{
  "model": "sound classifier",
  "stem": "single",
  "residual_init": "none",
  "beta1": 0.9
}
Rows from block 2, named by matrix and row number. Rows with one number belong to one channel. Each number is 500 + 50 x the weight over its row's rms, rounded and kept within 0 to 999. All counts start at 0. Numbers have three digits each. After the name is the row's rms in percent of the matrix's.
# filt: filter width-3 conv, dilation 4 (model.blocks.2.filt.weight, 256x256x3), inputs 0-36, a 3 kernel for each
# gate: gate width-3 conv, dilation 4 (model.blocks.2.gate.weight, 256x256x3), inputs 0-36, a 3 kernel for each
# out: residual pointwise conv (model.blocks.2.out.weight, 256x256x1, transposed), outputs 0-127
filt.78 108:501456552477518466545544524492506473613459559499514507425472507504527512497459496518484499538437472407446499545463477497455568471514464513536505486501502426517538480480466479492543491518487499507493637506494455512550479523489371494497474558481446455482518473579531542485440420432449560395440443435505508469415495496485533488505585405
gate.78 102:546566504449536506514440526464415466562545503490434515585518481490543581449448499474483454617620589554557473568595561493470534447483520504538517468478498603496434552517546471477493531486458530484388511534512546480438453445495544493498433436405456548531467443524532591484408496557545534496554433453417583577457443479463442458438531547
out.78 092:556558466457431544523497482454404517538432362520455579497565528507553541518506512468491546405532548462552543517530501483465429534514482431464463510510529475484464564513539409521558565502542491538488479524450550565613530462496550508572490572548544602511463553456539536452487531489439500543543478571500394578534605488446508536460486530511480475559515513544507421495491554472511528463365
filt.79 099:520518550519413410451517556526379453464481555466412512456441556488540522496547507467386350503470640487470477428415603556543501488405364471419539528498492505542539548496510488446535486483517519474498557467436508496525591489522522491490571504532539475528530462472545541487502446519488481525491509548431503475489514476442417483472520544
gate.79 102:527486537475455577468451529462466545491570503494495562520505550493450615523551535513524583458526596382484472507486507497511443421532483537553601478448411469483555511459478528559568448426545564549460468407579500543521552508467395441463539544552620467579639600456461503557493542554486492487433456477433480429522474431595531520546462551
out.79 096:477570455473489442514432493457551538376496543575481461352419412565530533504508425501402498505556437494463531548507534471510573409571469435509466479584595480456486467437531448599532387455584514510483515512441422586440467553513512504577559493441472435433419502542458502521539466465485460537504501597432516522354499526483524525601422458532517493517473405516585614452525517529464396518418
filt.80 098:527589625469489463444486508534571547498552498463532477535533473404541511514462566593535489474493502526536454509539523515482480546468544521478530442516472482514542427371412491442391598495464598478474543534565588553566547480392465446445517488443520515523523500497600543545610516463599510478484403403561553572681562534484489506563489541
gate.80 097:499548520537538507466490599483519508446511524457549459484562526455477394475476557485473565502461439377488431468496458463511497495487484565507484455482527406507495404431446532572596529546593466534559513453437511488523430581451372478527591518513486599475562553457509484436457528467465476522401435493365508603477500501509494489469426504
out.80 104:580552414497548494556517472469498542508393464562534518484538461517492586518459595549485497531479406512497542433494477455468540496548489504517416530551547461436512452413492434541478586578515464498413540488538439479564556475519515624513460449514492477521585549463437594530601483543547510560498495481491457448471551429490484538437369433484459513623534443431515542564431424609460414554449
filt.81 099:384513486416588541538515469453594483549510465410486492476513501519532510389540451421586440519515476505581534491515485589499477460459495565530604404521529558441495497452521525579496579515518524454473478541524475607563556463477542541497474444470450529463444469486461518517518494444594525541440513405372565499558513511497492559493514493
gate.81 100:531504416553491475569514529466524464444479456505585469446505562462475493470495441558609491436525566489463579461526473425491425473579492541508526424485482485492505510426487496486506510541547402500431560464497456497457479443496518536487600477493476498507497449431520433475545499529396420571497585517484454494509410378470506530467496505
out.81 098:507512454541435503477518609549490460449434528405568507425518493536488373505479534568491521536584516530472444451420403532589487505523478492528504489480596610403513509572449483465526452489434516560555573585500456465500509546454509546553576533424454508478517533426512546389493458591395533511447480556500553428507464479505506533458571547531472476432487482570536548557537525458461431467484
filt.82 107:477461434438456550542626463459500492531474437537603498469465543462460471526516397464508474439416433523474464480501498549633519575519473466483499531532526498525425548574452416470531496460539494539485602574488475500526550575551444500585509566601450432424451546464500469426570483498415403532584617448482511479451460593473465530531482544
gate.82 104:431482495570453358537449595459440446496429469549484540477483484536519483504506588562337415448465558488484505497481477530474597553532575493544513524546456551433527601479527456452493541486474430490489493472488474502461501452437598545447505523484514520507444448511477556540475493492504487425482499540529438435539398380525563449532521584
out.82 097:476367532499505537457538516517516522468434386436421553478501427515548425430427459454520573541431589531453515521516502470496493528470496501521513560578490486522580510455460573499495504455411416533500469509580552471440557553509394497510571513475519496621530411560496419597516478431528559495536524573600505503569453500465460562577425518565518465480495543495513494462561501482658465487577
filt.83 098:654609576393528506456453523522541495514472468481493510492423534546419418493408414498450505489500418576487503518577488489425563503530439506413485587498512457492484464554507395426529466491442512457505444553450482506584545430441434470492427469575511531439480440502415496503470465418481558558576532457462548510527572500535514459511529569
gate.83 098:545480570476541486400428459447452475447528547431511478485485469450501457527480514480491505466501499480506484448498546442496512481516454468483504451451512525474410496473444407517517467486534474454563540532483384487470455471463502601483563578541433434503472451467520531510557548587519442508468395444459455470504512530606526556457490518
out.83 096:514592483485537449543535544578484493554460476475499512521505492458486507470448579471475494556431520449500555519620504364551491569510536429602484533572486509560484562472510600442406428513463462506448442484485514451523487472557442544500532441414468460463419562510499444430631433460488487494379461522412518470538490465520467429417455530536543445499447425424465498451433453513661484464468
filt.84 103:492425501522529432502494531480482503497576434521499512539521492417535427525477451467496434522471461486398416507468439522545398561556411503476534466499395436521463482411411613490531521502398545554462443518450561531490443534418473513520487511438546456432514499551424533396487548484486464443460443394504566494472539483448450500456462419
gate.84 098:540481437571469422556564607557494428472534504549474476555434413452491446614501427504534510526507634514432523565492519612537372542463545529490520565507432560495483569517451591557479549455462521455487580503440545523490530493443494511430493489482548576587379526576541598447496516443484439539580452519584514426351452493465443436589530570
out.84 099:467465501491564478559577548488469450450467554598568505584354496550461448586492545504515549463470529518430539430454541426476487520505402529492493465509474453482472435549502588417438409507443479486482496546515499435525481432536593452497518474389514493591529497436500537509673536451558435583437475548419492434439494446530409547394475469430490475532498522525504371466467475533589501548514
filt.85 099:500553519518369528468515526467450508531586405525443467547473495563518490519557605448479552506551463480435420499424508449461561423482446554497506501479596430457521434487458542437431491448484443574436491440546481441503570567459407446409461472517505556533609576510449544547556484518487484487349517533411473546558488568590458388476416482
gate.85 096:507447533540572546530550570431490514475529584525600543525510500577525607424578534529520551457528504530403443466545501389478490527457556559585541492531491461460531526496498559590501493493541420513513497545501490524480585540567484533454580487515505648568566601452479449518619600567583477521457494508458487465484440446570531496561503461
out.85 101:441353424520550504584493543498505502485544368518465514479512504541464405557572589482416641494483473491534429574519434558520539416468458486511469517529521608467542480515545480479519437449501531459524515474425523539495507469550531403541493619428556496494518471479515466574556542551465446507511317476491453425639461480450465551420566495491554493526502472516420519529570453524481453484498
filt.86 100:566514569503511596472545513535504474497610545468515551510500470577533430476567531507539566507489554499522525538489498434503483514543536540479443488465450420453410499557509551517530504479505409496518567485491510486440409411444495528424391408511485460523533471540537448498478432573488506483465492508517488556412540469428548435555475499
gate.86 099:505546578482531528441476411490468459491537529434513498580529467498377443432493537579620595533473501457533543557556564559445525467455484476549461552442507523461516483515432425360443524464511630507543551505495554484471470475500502494452459463595535533541508476525595486540461537518518477481516427472548510550417597530478470592563443525
out.86 105:492444577543488480385536524456507469605595464518517481514577503519424509515554399458446447442467516436496418559430389508498478424447524557515515557468547437473505522376524424537471498488487521542508520557536531535507563489542517471451543437499527492511478501434484502517468472413482507471544506460553435599474505408475526457509587412450547596503523493565575451523463568484453466485514
filt.87 102:465561460528484550507511521469583523527493491486522553500591528532418411486554502629541467488444335511500511520530427471587549514479487497448531498496493638492461558406478431545604535507475564474465458513555449525567486463493466495498565469598471548475437591445503442525556501523522524423463513513473536438515518415373484404531537564
gate.87 100:498559546602560532521464493485532519440485540513581465551499556438547502443448511558533483549406553570588515519468588420439537514583643452488484551585425560512417433507505571513446653579518570534545420452450559532480529537456601545559540453517550550583450408556593585616488501544561418559577563518489534466592474520485504492562482513
out.87 096:425492450485470506528468492512557470508498366487522510554460583503520586502501463441534525590488525622464437427514539508511482485484494566511533487509476513525583479533387546413507494537527444541477453556533503552494583518381529517489472505445467606480404490560501464576481431499513496559444488561431566433468474493561473477504649615529507584439514516543553576543468506430500489577476
filt.88 096:479528510526464590538484417483489517443632642535435518490420506429497529486525467504461523449613566471495425547607575392502503480493475511498520444473410531417452515472552501494551532486475452428494539573565449465510529483425477452472416442471479454529500423540460536492473526563557526464561382410522561471540563513518526578502511466
gate.88 101:543462498626438525552471439618448582622499523543524435543517483513511447493456500542445492521481543611514491581471493495473483522480519546461517559426525533507485487408457415429482435532507498472455602442540543464438547499460511405506486514490497580526541585547590498541622481474475553532509489508499414496412498563539556618456524514
out.88 095:518555443522461493507452524586595511531541485493559498469520487499461460458513506444551625499454480556421445421484431434481546520453461554445536533482564508400472457442534406530445538451522517472492552486453449374420572453456496500470492545414530426531428527471414461432468581586423471485561459506543591382526541549456505399519389472473591478409472486503501492465505471541537596498469
filt.89 104:546562416504480453629617567584497497456468519572474550470570488548498476504498482462485506414487523540521452538561543536445521491515428558530483477392431505528414494435443462461465381504478418497460490494405464413451546502487503493483509498472573583570562584510477536521531535472445623546523516475531378475507523531529528518546454447
gate.89 103:457467523558449502505518499442555472470471543607463537434489457474488469539474509525531452457533520474523456483516622516523507558417460436549466464412478447497495474355460499476511402429509484372548569511476541568510539499497416390492506446421459527520469546580637557537482481426498519491525446511558473447460523450467530489584494489
out.89 099:489495488475519575467463482457472433450498549470500526474498505405441493534541522593531626512550527562565445538538524528524533446536546443431497531496476494515508419477559584450391443453477519465481488475513453512519515536454482573442572514478503484520455514621482477565492532416476442459509531445508633567583454550531507507656450514457512460463521488436556532564438487530433529496476
filt.90 096:504514455498343491421451409456510425517573482550426548450559535602496473500451459474527529500463503508517560455424476499610500536478482550526499519419442488533525469509488498471558433477551544512465463476550533479527514521341448588436486465487492464474479469469465488533524464438473535501470473502443477503486520452536513583512475526
gate.90 096:456465427508527533381458544507573534509447463430485524483533584519430492467488561468382526446486495499514505448511572480548442486448502499484540504450468492472510524463556513569500475478513507450471495474487413444585571513460453564567492541598511509542520568488558386474537565532591540591449527517560467482569464476491522495494480578
out.90 093:529383511533592506482431416503518520518589444570464570375487508468385461457536505570425556502500593502530479496481546462476456566459544526593539531508498532552504569568586547499518505445439505525511496528572515430478483622430464451415454459561466465510524478506470580465413540460458509502587537437352546405515572480437489444446539450452538534508413420558503525461452512480473537541440
filt.91 104:538427466457558505571524471576536485534517661516526556526565489518491531472494551553440566518476499570548543521517454505484502509483435453474429594542596458462489447531517444514552510545496488500520571505460581628475424523447568533577480487514483444486467475482544544484466466398533566405502572563509468469571563573522572450449469370
gate.91 106:567540459480606506404489478391473510439446543456511569458524525451527471443526505448537546494467481514544417515495533443504481540550529423511446441500452586522519504475414457555525529489508431452480500531399490585545397469451519496541579605498484527552419489541495505474445503528555504566434433443503538507548450545456577506468586493
out.91 103:552549564489419464526448524505445498450407519490480555483607502539481587519550416502561458520587491499459526469512521478596367561421481522481535513595473456535482558492448541522659489443449502481565512494510508492525441466507466489548429441499546494435556534541522560543498447546449549486518529466507445509513463503484420392623475506592451530451501558462451568469500541558499523516521
filt.92 097:570534459553508595453512464504499486543550430475487432361432495519545471508514417432518459556564524442420439520486544456518387489506473582608521573485490421454455489475394502499436452525577434517478529462493449504462427500549489424532489527525416522498496591481441577367452463508509537663508572501484540517531568584544486468505585475
gate.92 100:501549519551469484576563397623528404485526481443529442564482565449531521480530372549541427465489495504471517507532477463568549544584503519471530549484414486526497482533578495439548586446545609488551501475462626449545432485481469475498599474536550575465549470521567584546398491432515445566497503516477500435477490509530463488563548478
out.92 098:479461471478511457482604567515515486466595559422493549556512551517469587541495496537561636536537450423428483547535432520489492459514499570470538524520537489547426540479535538502416387540557520552540445492419591438483537502493495476548596469526443418445516504524473476481482522521535479488406486520472478462421514502458441504479443466489597436482495440543498458461425474443558427518459
filt.93 103:483458432500509481446508494541464386532561560473546488504447447540489417535489410460482469508423513423561557572470489582478494453539587444481456465616506491455475487515560544469438443535456617552511506490463534506368588462539544516524550546537507432418535469466539551476466537550471518408465512519559460418499531463579500424491438443
gate.93 099:378426445468492475500471498489486403402438475493437514565459419489498532520399420463491594473539454544493508491588513587543503503497549510454470515483491459422558467447571526528487529426457606540525414426488522471479602517478487552435477461566461522456521473403482551516496470412514576493510401545468404402463498541484494433416477438
out.93 092:425509493541489490469477415506423444487550570432480654521471547522515515554492527533533513495467491533505530563451500584457503494483502470589535593469424526491488504556415413529554500514571395454492502466501553483459501507502423446597385474453589489426520456466489513520482454461483535480500550414629456530514427502517445534466542532522566570518494513519415512468565416554453533514468
filt.94 098:472454460444418509419493492509429489474437438482444547421503397524567474613456489493451548516454476463476481527481485528477418564474532477470439477428621449492435531417542461513470438454544522500476503553491478472454523471532510414504401438542507404488454406480516463489485413489484429519503436548516478540526545616501558478526485527
gate.94 097:496511514574518505504533551449439526581509590532485414543607460503516565454457597504513510463538633479515503583601596340441487603558519555529489532569543433508440490504498489555506558490491507539555548528593466577504552490533508459447450414426536500504576520545561511538599531523456519543516550523578484521484510515469631504534524513
out.94 110:493479563538464483423451470495540474559502583416422491492523466466477605546488510515376549505580390468467496531508505455497594555493533621476448434442450425446490442518505516492506526466497457474446515500587508545517483532536478619574441463514489444490403491508473474555513437501483475508525626548543521485578556537481513481584505397396502432557535442441542510503507540532502473436556
filt.95 092:551495482534538459426461489592489482486500357488536537434441465583603446609513359589514534429490331495483433535438473530527434527543530504452582502487377467507440520599499524559530486499449499506512459463469427444535538536518542517503510501497569436526560419559465506465531484451433439557511510356548473410593492491543439542528450490
gate.95 092:529443527547441579441554481426530511400576557486560448513542610491535497469488505523556489569454484439486502580522491448509504475477459488502503426450438416430445505402441500520449462459556541563491412492463426583509494531460541528577537591538506498534512511544500549553572535481539489588474415478507570559539515544507544495503571533
out.95 104:499476577435502510512577526561564578425620497513488506452468473451528545444474534474502583591506523484566424568503425516571485570434488524546540608540483536412442439516486493562454613553501495558500463473564498474455537405528622516456506475498455552454518460587493484517517486569461569546416504467524547564456547510458497580479520509531443455619505514466500490485550512407479489537489