Rows from block 8, named by matrix and row number. Rows with one number belong to one channel. Each number is 128 + 24 x the weight over its row's rms, rounded and kept within 0 to 255. All counts start at 0. After the name is the row's rms in percent of the matrix's.
# filt: filter width-3 conv, dilation 8 (model.blocks.8.filt.weight, 256x256x3), inputs 0-63, a 3 kernel for each
# gate: gate width-3 conv, dilation 8 (model.blocks.8.gate.weight, 256x256x3), inputs 0-63, a 3 kernel for each
# out: residual pointwise conv (model.blocks.8.out.weight, 256x256x1, transposed), outputs 0-255
filt.155 102 [126 136 155 110 111 133 120 145 148  89 135 146 159 137 163 114 140 157 121 151 128 133 195 120 105 103 169  85 164 153 147 113  85 130  95 150 123 147 134 114 131 105 131 143 138 125 107 108 140 150 138 127 133 128 118 107 124 157  87 128 123 137 111 119 154  99 141 146 109  85 137 141 142 150 115 195 123 100 147 111 102 105 160 104 126 165 115 105 128 132 109 136 140  80 137 160 155 146 112 134 112 150 157 173 127 127 136 123 130 105 147 114 126 130 102 156 139  82 146 131 130 158  96  93 138 130  83 179 145 115  97 110 154 113 119 103 134 117 135 127 124 117 145 121 141 150 110  79 123 179 169 162  91  94 134 161 151 136  96 145 115  85 124 207  71  91 130 129 122 157 129 120 112 166 109 110 106 106 103 132  89 140 130 114  89 141 137 159  95 125 176 172]
gate.155 102 [131 125 149 204 174 135 137  93  85 118  86 169 105 101  99 123 134 121 116 148 113 102  99 110 122  97 114 129  89 126 137 125 118 182 124 101 105 121 111 139  96 104 127 129 134 161 106 108 133 103 129 152 128 100 162 162  97  96 150 116 150 127 114 102 112 105 127 116 148  95 125 129 149 164  82 108 142 108 163 162 124 140  80 121 117 122 120 129 126 140 121 122 153 146 108 137 109 131  91 130 168 122 128 135 102 126 119 160 126 108 145 152 155  87 134 136  80 111  92 116 125 146 123 167 122 140 111 122 140 136 121 108 164 148 103  91 108 145  96 148 107 126 148 132 157 119 123 134 136 119 159 126  92 168 146 125 101 119 116 103  66 125 103 137 121  94  61 125 121 110  75  90 140 130 110 133 122 148 126  88 146 110 111 159 130  85 121 129 107  95 146 155]
out.155 095 [124 171 127 142 162 181  77 112 165  79 117 123 112  90 165 151 137 156 143  94 131 142 149 105 157 123  94  97  95 124 148  94 118 121 142 134  83 110  88 143 135 137 110 132 126 130 143 144 137 144 131 119 166 158 118 102 133 144 152 132 157 149 131 144 178 135 135 160  89 146 120 140 138 100 127 120 114 142  83 111  91 170 119 142 167 137 139 153 109 135 116 132 135 146 113 133 177 124 109 154 139 131 121 128 126 138 114 143 116 142 124 184 117 148 131 152 131 113 166 149 158 130 145 121 131 100 154  87 157 122 155 135 112 120 134 146  96 141 148 123 124 123 124  92 119  94 173 135 144 101 172 109 203 119 157 142 146  86 131 179 129 143 137 184 183 110 112 144 128 136 128 157  93 113 150 144 107 140 117 121 143 149 110 137 100  92 156 125 168  91 118 156 122 124 197 125 195  81 140 122 171 144 113 113  93 195 146 156 134 122 127 104 155 145 109 144 119 131 157 148 113 122 150 149 162 154 151 116 140 134 127 133 174  98 141 138 124 131 106 113 130 121 138 140 142 135 124 138 120 110 112 120 131 134 102  82]
filt.156 102 [117 172 122 160 145  97  93 123 172  99 118 113 118 158 164 139 135 204 161 145 135 133 143 137 138 151 145 141 150 106 134 129 153 152 154 135 179 136 121  94 130 168 108 151  98 149 114 145 158 155  95 126 139 148 126 134 156  94 133 146 117 125 108 138 148 161 142 145 157 155 108 138  82 142 136  88 117 157 110 102 131 115  90 132 151 156 153 153 126 111 119 159 121 129 130 135 156 136 167 146 130 154  96 133 135 153  93  84 131 147 152 121 128 151 193 151 146 134 195 133 130 138 118 145 120 116 134 150 131 112 162 137 146  86 160 140 164 152 110 161 167 124 101 124  85 147 124 129 136 124 154 156 135 109 161 153 127 119 101 157 134  69 161 152 106 165 170 128 134 156 125 123 161 157 152  99 159 136 136 123 146 171 107 159 144 130 143 150 174 110 131 158]
gate.156 101 [110 148 142 121  79 161 184 118 169 117 111 123 133 114  90 120 148  80 165 144 128 109 105 134 118 129 166 147 165 162 146 117 133 130  97 135 163 132 146 157 109 124 116 133 159 194 130 135 134 139 123 149 114 160 141 117 106 148 119 125 168  76 182 114  93 143 109 127 103 167 145 125 143 139 118 159 120 125 135 129 154 117 143 123 127 140 113 117 141 142  86 133 128 128 115 131 116 120  82 190 174 129 132 157 150 108 116 138 129 115 146 131 128 146 160 158 169 180  98 135 103 131 110  57  70 131 100 118 122 108 115 100 135 115 153 127 141 132 110 160 115 133 119 157  98 117  85 156 141 115  61 146 120 104 154 194 134 145 123 187  83 128 135 147 134 126 118 172 129 130 118 156  90 110 158 114 143 156 112 130 156 123 154 136 139 152 129 152 118 153 137 187]
out.156 101 [183 108  77 125 150 122 138 145 151 146 138 132 148 125 116 135 115 138  88 121 104 179 140 159 112 118 133 140 126 164 162 111 162 108 119 105 127 110 128 126 160  92 146 102 167 134  85 148 117  76 143 151 108  92 111 162 132 112 139 121 119 144 124 106 136 120 105 166 126  87 173 115  94 135 132 113 144  88 160 118 125 142 131 146 129 149 109 115  90 137 133 128 129  96 113 111 156 144 177 130 160 147 111  83 171 127 116 142 124 114  98  97 111 130 103 125 113 114 138 134 118 138 130 131 157 105 127 171 134  79 155  84 113 166 109 105 126 163 130 134 102 138  93 121  71 190  97 159 124  94 145 106 103 134 127 115 115  90  57 162  90 121 112 118  94 124 107 106 150 109 121 145 121 119 164 138 117 154 117 151 118 146 111 153  85 178 117 102 144 142 113 153 123 129 132 120 114 164 142 128 134 134  87 167 125  94 107 129 116 154 121 146 118  89 123 107 111  93 123 117 105 136  93 119  83 167  97 129  91 134 117 130 127 154  87 163 118 170 104 140 143 129 110 149 157 124 157 118 130 119 145  75 132  86 137 147]
filt.157 106 [102 160 159  85 113  96 141 151 139  97 128  93 135 110 158 118  97  80 135 136 142 121 183 127 157 109 149  90 129 141 125 128 144 129 107 144 127  98 171 161 117 146 126 153 128 123  90 142  86  96 120 130 113 110 149 150 135 120 116 159 134 117 191  84 115 108 133 113 139 125 122 174 126 162 101 160 128 142 136 112 105 124 162 126 147 117 105  77 108 112 118 101 135 108 153 167 110 154 164 110 120 144 116 123 126 111  90 100 126 142 145 115 137 100 149 149 124  96 153 129 115 164 109 108 116 164  95 149 138 113 151  90 108  95 140 131 106 120 129 133 138  94 162 165 149 117  86 153 139 128 140 166 119  87  99 124 129 131 120 105  85 143 139 159 119 157 117 151 138  91 113  98 130 103 165 133 136 104 150 111 119 134 177 113 121 108 132 154 134  98 149 186]
gate.157 104 [121 105 120 110 134 140 139 123 134 148 150 149 148 161 103 139 148 157 126 122 134 138 197 112 168 132 103 167 138 151 155 132 162 154 135 103 124  84  99 104 138 146 121 144 147 125 107 140 177 141  87 124 155 128 114 130 135 114  64 120 148 150 144 153 146 168 108 122 141 124 116 136 136 147 153  92 102 105 135 153 145 147  98 170 117 105 109 109 138 123 182 157 162  71 115  91  85  99 109 157 115 137 144 132 150 130 150 133 120 143 114 146  90 169 151 117 136 119 132  98 155 133  97 112 118 107 104 134 121 178 156 177 150  95 163 134 133 134 130 121 111 144 114 138 129 195 148 146 147 134 118 171 185 152 123 133 125 125 134 132 117 107  94 132 134 124 137 106 146 157 117 104 140 134  97  90 113 182 156  90 130 182 114 119 140 137 153 143 148 150 134 137]
out.157 096 [117 110 139 100 173  93 160 118 110 118 132  98 124 139 140  97 106  99 145 131 115 132 108 104 143  99 154 125  97 143 199 105 130 146 149 109 133 137 129 159 110 109 133 120 100 111 112 112  97 154 189 104 144  84 105 152 100 128 146 138 123 145 195 157 143 144 121 115 110  79 114  99 121 110 119 135  93 140 112 127 125 118 123 138 160  92 134 136 149 141  89 132 119 109 175  95 117 132 131 139 104 177 135 125 122 127 134 157 100 177  91  96 113 133 114 140 129 119 120 111 155 163 106 105 113 142 126 100 193 126 108 144 143 137 147 120 152 104 133 101 148 106 104 137 111 113 138 165 163 139  86  78  99 156 130 137 118 163 113 172  87 152  84 139 119 135 168 109 107 142  98 109 126 134 129 141 157  98  98 148 158 108 127 132 122 120 122 132 149 146 170 147 127  92 144 181 129 121  90  94 143  83 115 103 165 120 116 113  94 149 124 138 141 113  93 166 133 137 122 150 163 117 121 142 101 119 149 157 142 123 123 162 154 141 158 162 100 148 118 152 143 152 141 174 165 124 165 166 130 169 124 140 160 126 161  97]
filt.158 102 [132 129 119 154  97 160 109  98 172 121 105 121  77 126 100  92 117 124 140 137 119 110 154 102 149 137 153 132 109 136 138  92 148 158 130 110 141 147 174 137 137  75 102 127 107 151  95 157  88 112 110 114 154 120 110 102 110 123 127 151 159 116 133  99 149 162 130 114 124 152  85 160  96 163 109 138 143 117 137 117 144 113 135  96 109 116 123 120 154 171 151 112 121 106 108 154 105 158 149 143 133 131  83 154 127 160 168 139 138 120 126 127  86 172 125 109 128  86 126 122 115 140  99 124 108 183 100 159 139 114 135 166 156 122 122 128 113 114 118 129 188 115 150 129 165 140 118 122 163 117 143 186  93 137 130 143 165 185  97 118 111 135 111  91 122 146 127 187 133 126  95  90 125 114 139 155 186 117 141 139 128 136 168 110 140 126 126  82 121 106 101 169]
gate.158 103 [116  85 129  89 150 151  75  69 102 129 133 172 102 139  97 145 115 153 123 145 174 139 152 142 136  88 156 115 100 145 103 101 113 146  96  72 133 133 101 116 150  73 103 129 168 127 124 152 136 117 136 145 180 124 119 145 105 154 117  99 132 181 115 132 120 105 154 144 162 116 105 167  82 143 119 102 136 136 133 151 112 150 121 141 128 150  97 104 101 157 113  98 159 125 109 114 131 138 125 100 102 136 108 170 140 139 170 161 126 143 103 120 139 155 107 145 155 134  78 105 121 147 122 151 148 152 113  83 160 125 123 166 128 154 132 145 183 137 111 100 122 159 151 136 108  94 128 144 127 128 151 155 163 123 102 145 141 158 141 160 142 139  74 128 105 143  80 142 131 173 175 190 182 166 130 115 110 128 116 100 107  70 135 143 154 179 119 147 144 147 108 113]
out.158 102 [106 100  92 146 134 147 138 101 135 158 102 136 149 123 163 154 146 114 162 131 143  96 150 114 135 117 130 119 115 108 135 112 183 147 138 133 155 155 101 158 138 139  72 115 160 105 108 195 178 134 146 140 166 132 147 178 150 107 137 102 155 154 180 131 130 163 115 133  61 135 132 128 115 104  94 116 138 121 119 131  47 128 116 137 160 124 123 153 131 143 120 126 116 147 133 120 114 110 132 115 169 127 132 111 106 127 104 119 122 171 162  85  85 107 128 121 134 149 165 160  99 116  89 130  87 140  90 102 139 121 134 125 135 167 122 140 140 106 148 109 159 163 102 126 119 101  97  98 160 118 173 140 172 129 171 100 123 145 130 114 169 147 127 114 115 125 128 116 129 121 156 129 132 147 138 121 179 101 115 127  91 140 101 109 139 129 142 155 110 107  70 142 105 155  89 121  97 125 127 138 103 105 149 122 122 143 102 107 124 161 122 139  98 140  69  82 111 158  73 143 113 101 118 113 129 121 112 118 131 138 125 124 126 107 168 103 118 139 130 124 132 128 122  98 111 127  96  83 147 147  77 105  96 135 141 101]
filt.159 094 [147 136  96 120 130 133 133 149 109 149 143 146 123  93  80 133 156 136 145  57 114  93 123 115 170 127 104 137  75 123 117 139 122 143 121  95 131  83  99 119 112 120 115 119 140 104 119 129 160 117 101 121 115 121 114 158 103 153 143 124 134 128 120 119 143 143 153 123 160 153  88 167 138 104 123  67 122  83 114 135 140 109 157 168 156 106 118 123 131 151 130 143 103 174 118 185 168  92 115 145 114 124 137 115  88  97  80 124 157 153 104 131 118 151 156  92 120 164 136 122 109  93 133 142 122 124 164 120 128 147 105 129 100 137 108  86 125 106 141 149  98 103  97 151 151 160 143 148 130 126 114 142 100 117  78 112  73 129 132 187  94 107 125  67 147 160 140 158 131 132  96 124  66 131 167 115 146 145 103 138 154 151 152 158  84 188 156 115 102 118 115 128]
gate.159 093 [157 156 161 163 163 170 152 138 113 148 124 118 126 143 176 135 114 135 159 131 124 104 145 156 145 104 143 132 129  71 165 108 113 110 188 156 157 111 138  98 120 152 140  91 173 178 107 153 113 172 160 132 154 141 115 125 113 154 151 145 188 159 136 123 192  76 127  97 126 201 125 131 106 134 101 141 147 137 158 145 137  86 135 122 118 117 152 165 130 114 128 169 165 153 152 134 107 112 133 179 167 119 100 171  99 177 137 134  98 107 123 151 143 139 143 146 104 110 153 112 120 176 126 149 159 144 146 133 135 148 121 126 140 123 162 150 177 166 156 124 132 127 114 131 113  87 154 133 155 143 101 138 129 153 113 169 169 147 136 131 153 171 112 104 133 175 128 142 138 144 123 135 168 174 139  89  99  96 127 151 123 132 134 121 140 118 104 112 110 118 140 100]
out.159 090 [129 107 132 208  97 162 148 105 137 126 128 131 155 118  59 121 112 113 123 120 175 118 100  92 151 153 116 150 135 123 133 150 128 155 123 181 121 142 137 123  61 133 141 129 118 122  75 106  99 107  98 139 102  66 119 146 143 142 103 113 153 122 144 176 113 121 127 147 102  96 133  95 132 138 141 125 155 108 123 117  80 153 154 120  84 113  87 106 128 150  95 146 135 153 118 126 132 160 129 154 139 155 154 146 139 137 145 131 108 152 112 111 135 144 111 119 132 104 109 153 120 140 101 116  77 122 101 121 115 105 111 116 114 108 113 106 146 141 146 193 128 173 107 154 129 106 115  96 129 105 124 141 108 103 129 119  92 103 150 139 114  78 140 138 119  91 109 123 138 109 147 137 101 119 115 181  95 119 142  95  99 148  93 115 106 144 105 122 137 144 142 150 106 155  72  86 120 169 117 106  94 144 123 127 101  96 122 105 146 145 119 163 139 119 144 139 133 116 146  79 122 103 130 103  92 122 110 134 101  91 112 128 113 197 147 111 123 113 117 136 152 139  96 147 167  99 113 158 125  82 142  97 146  97 133 137]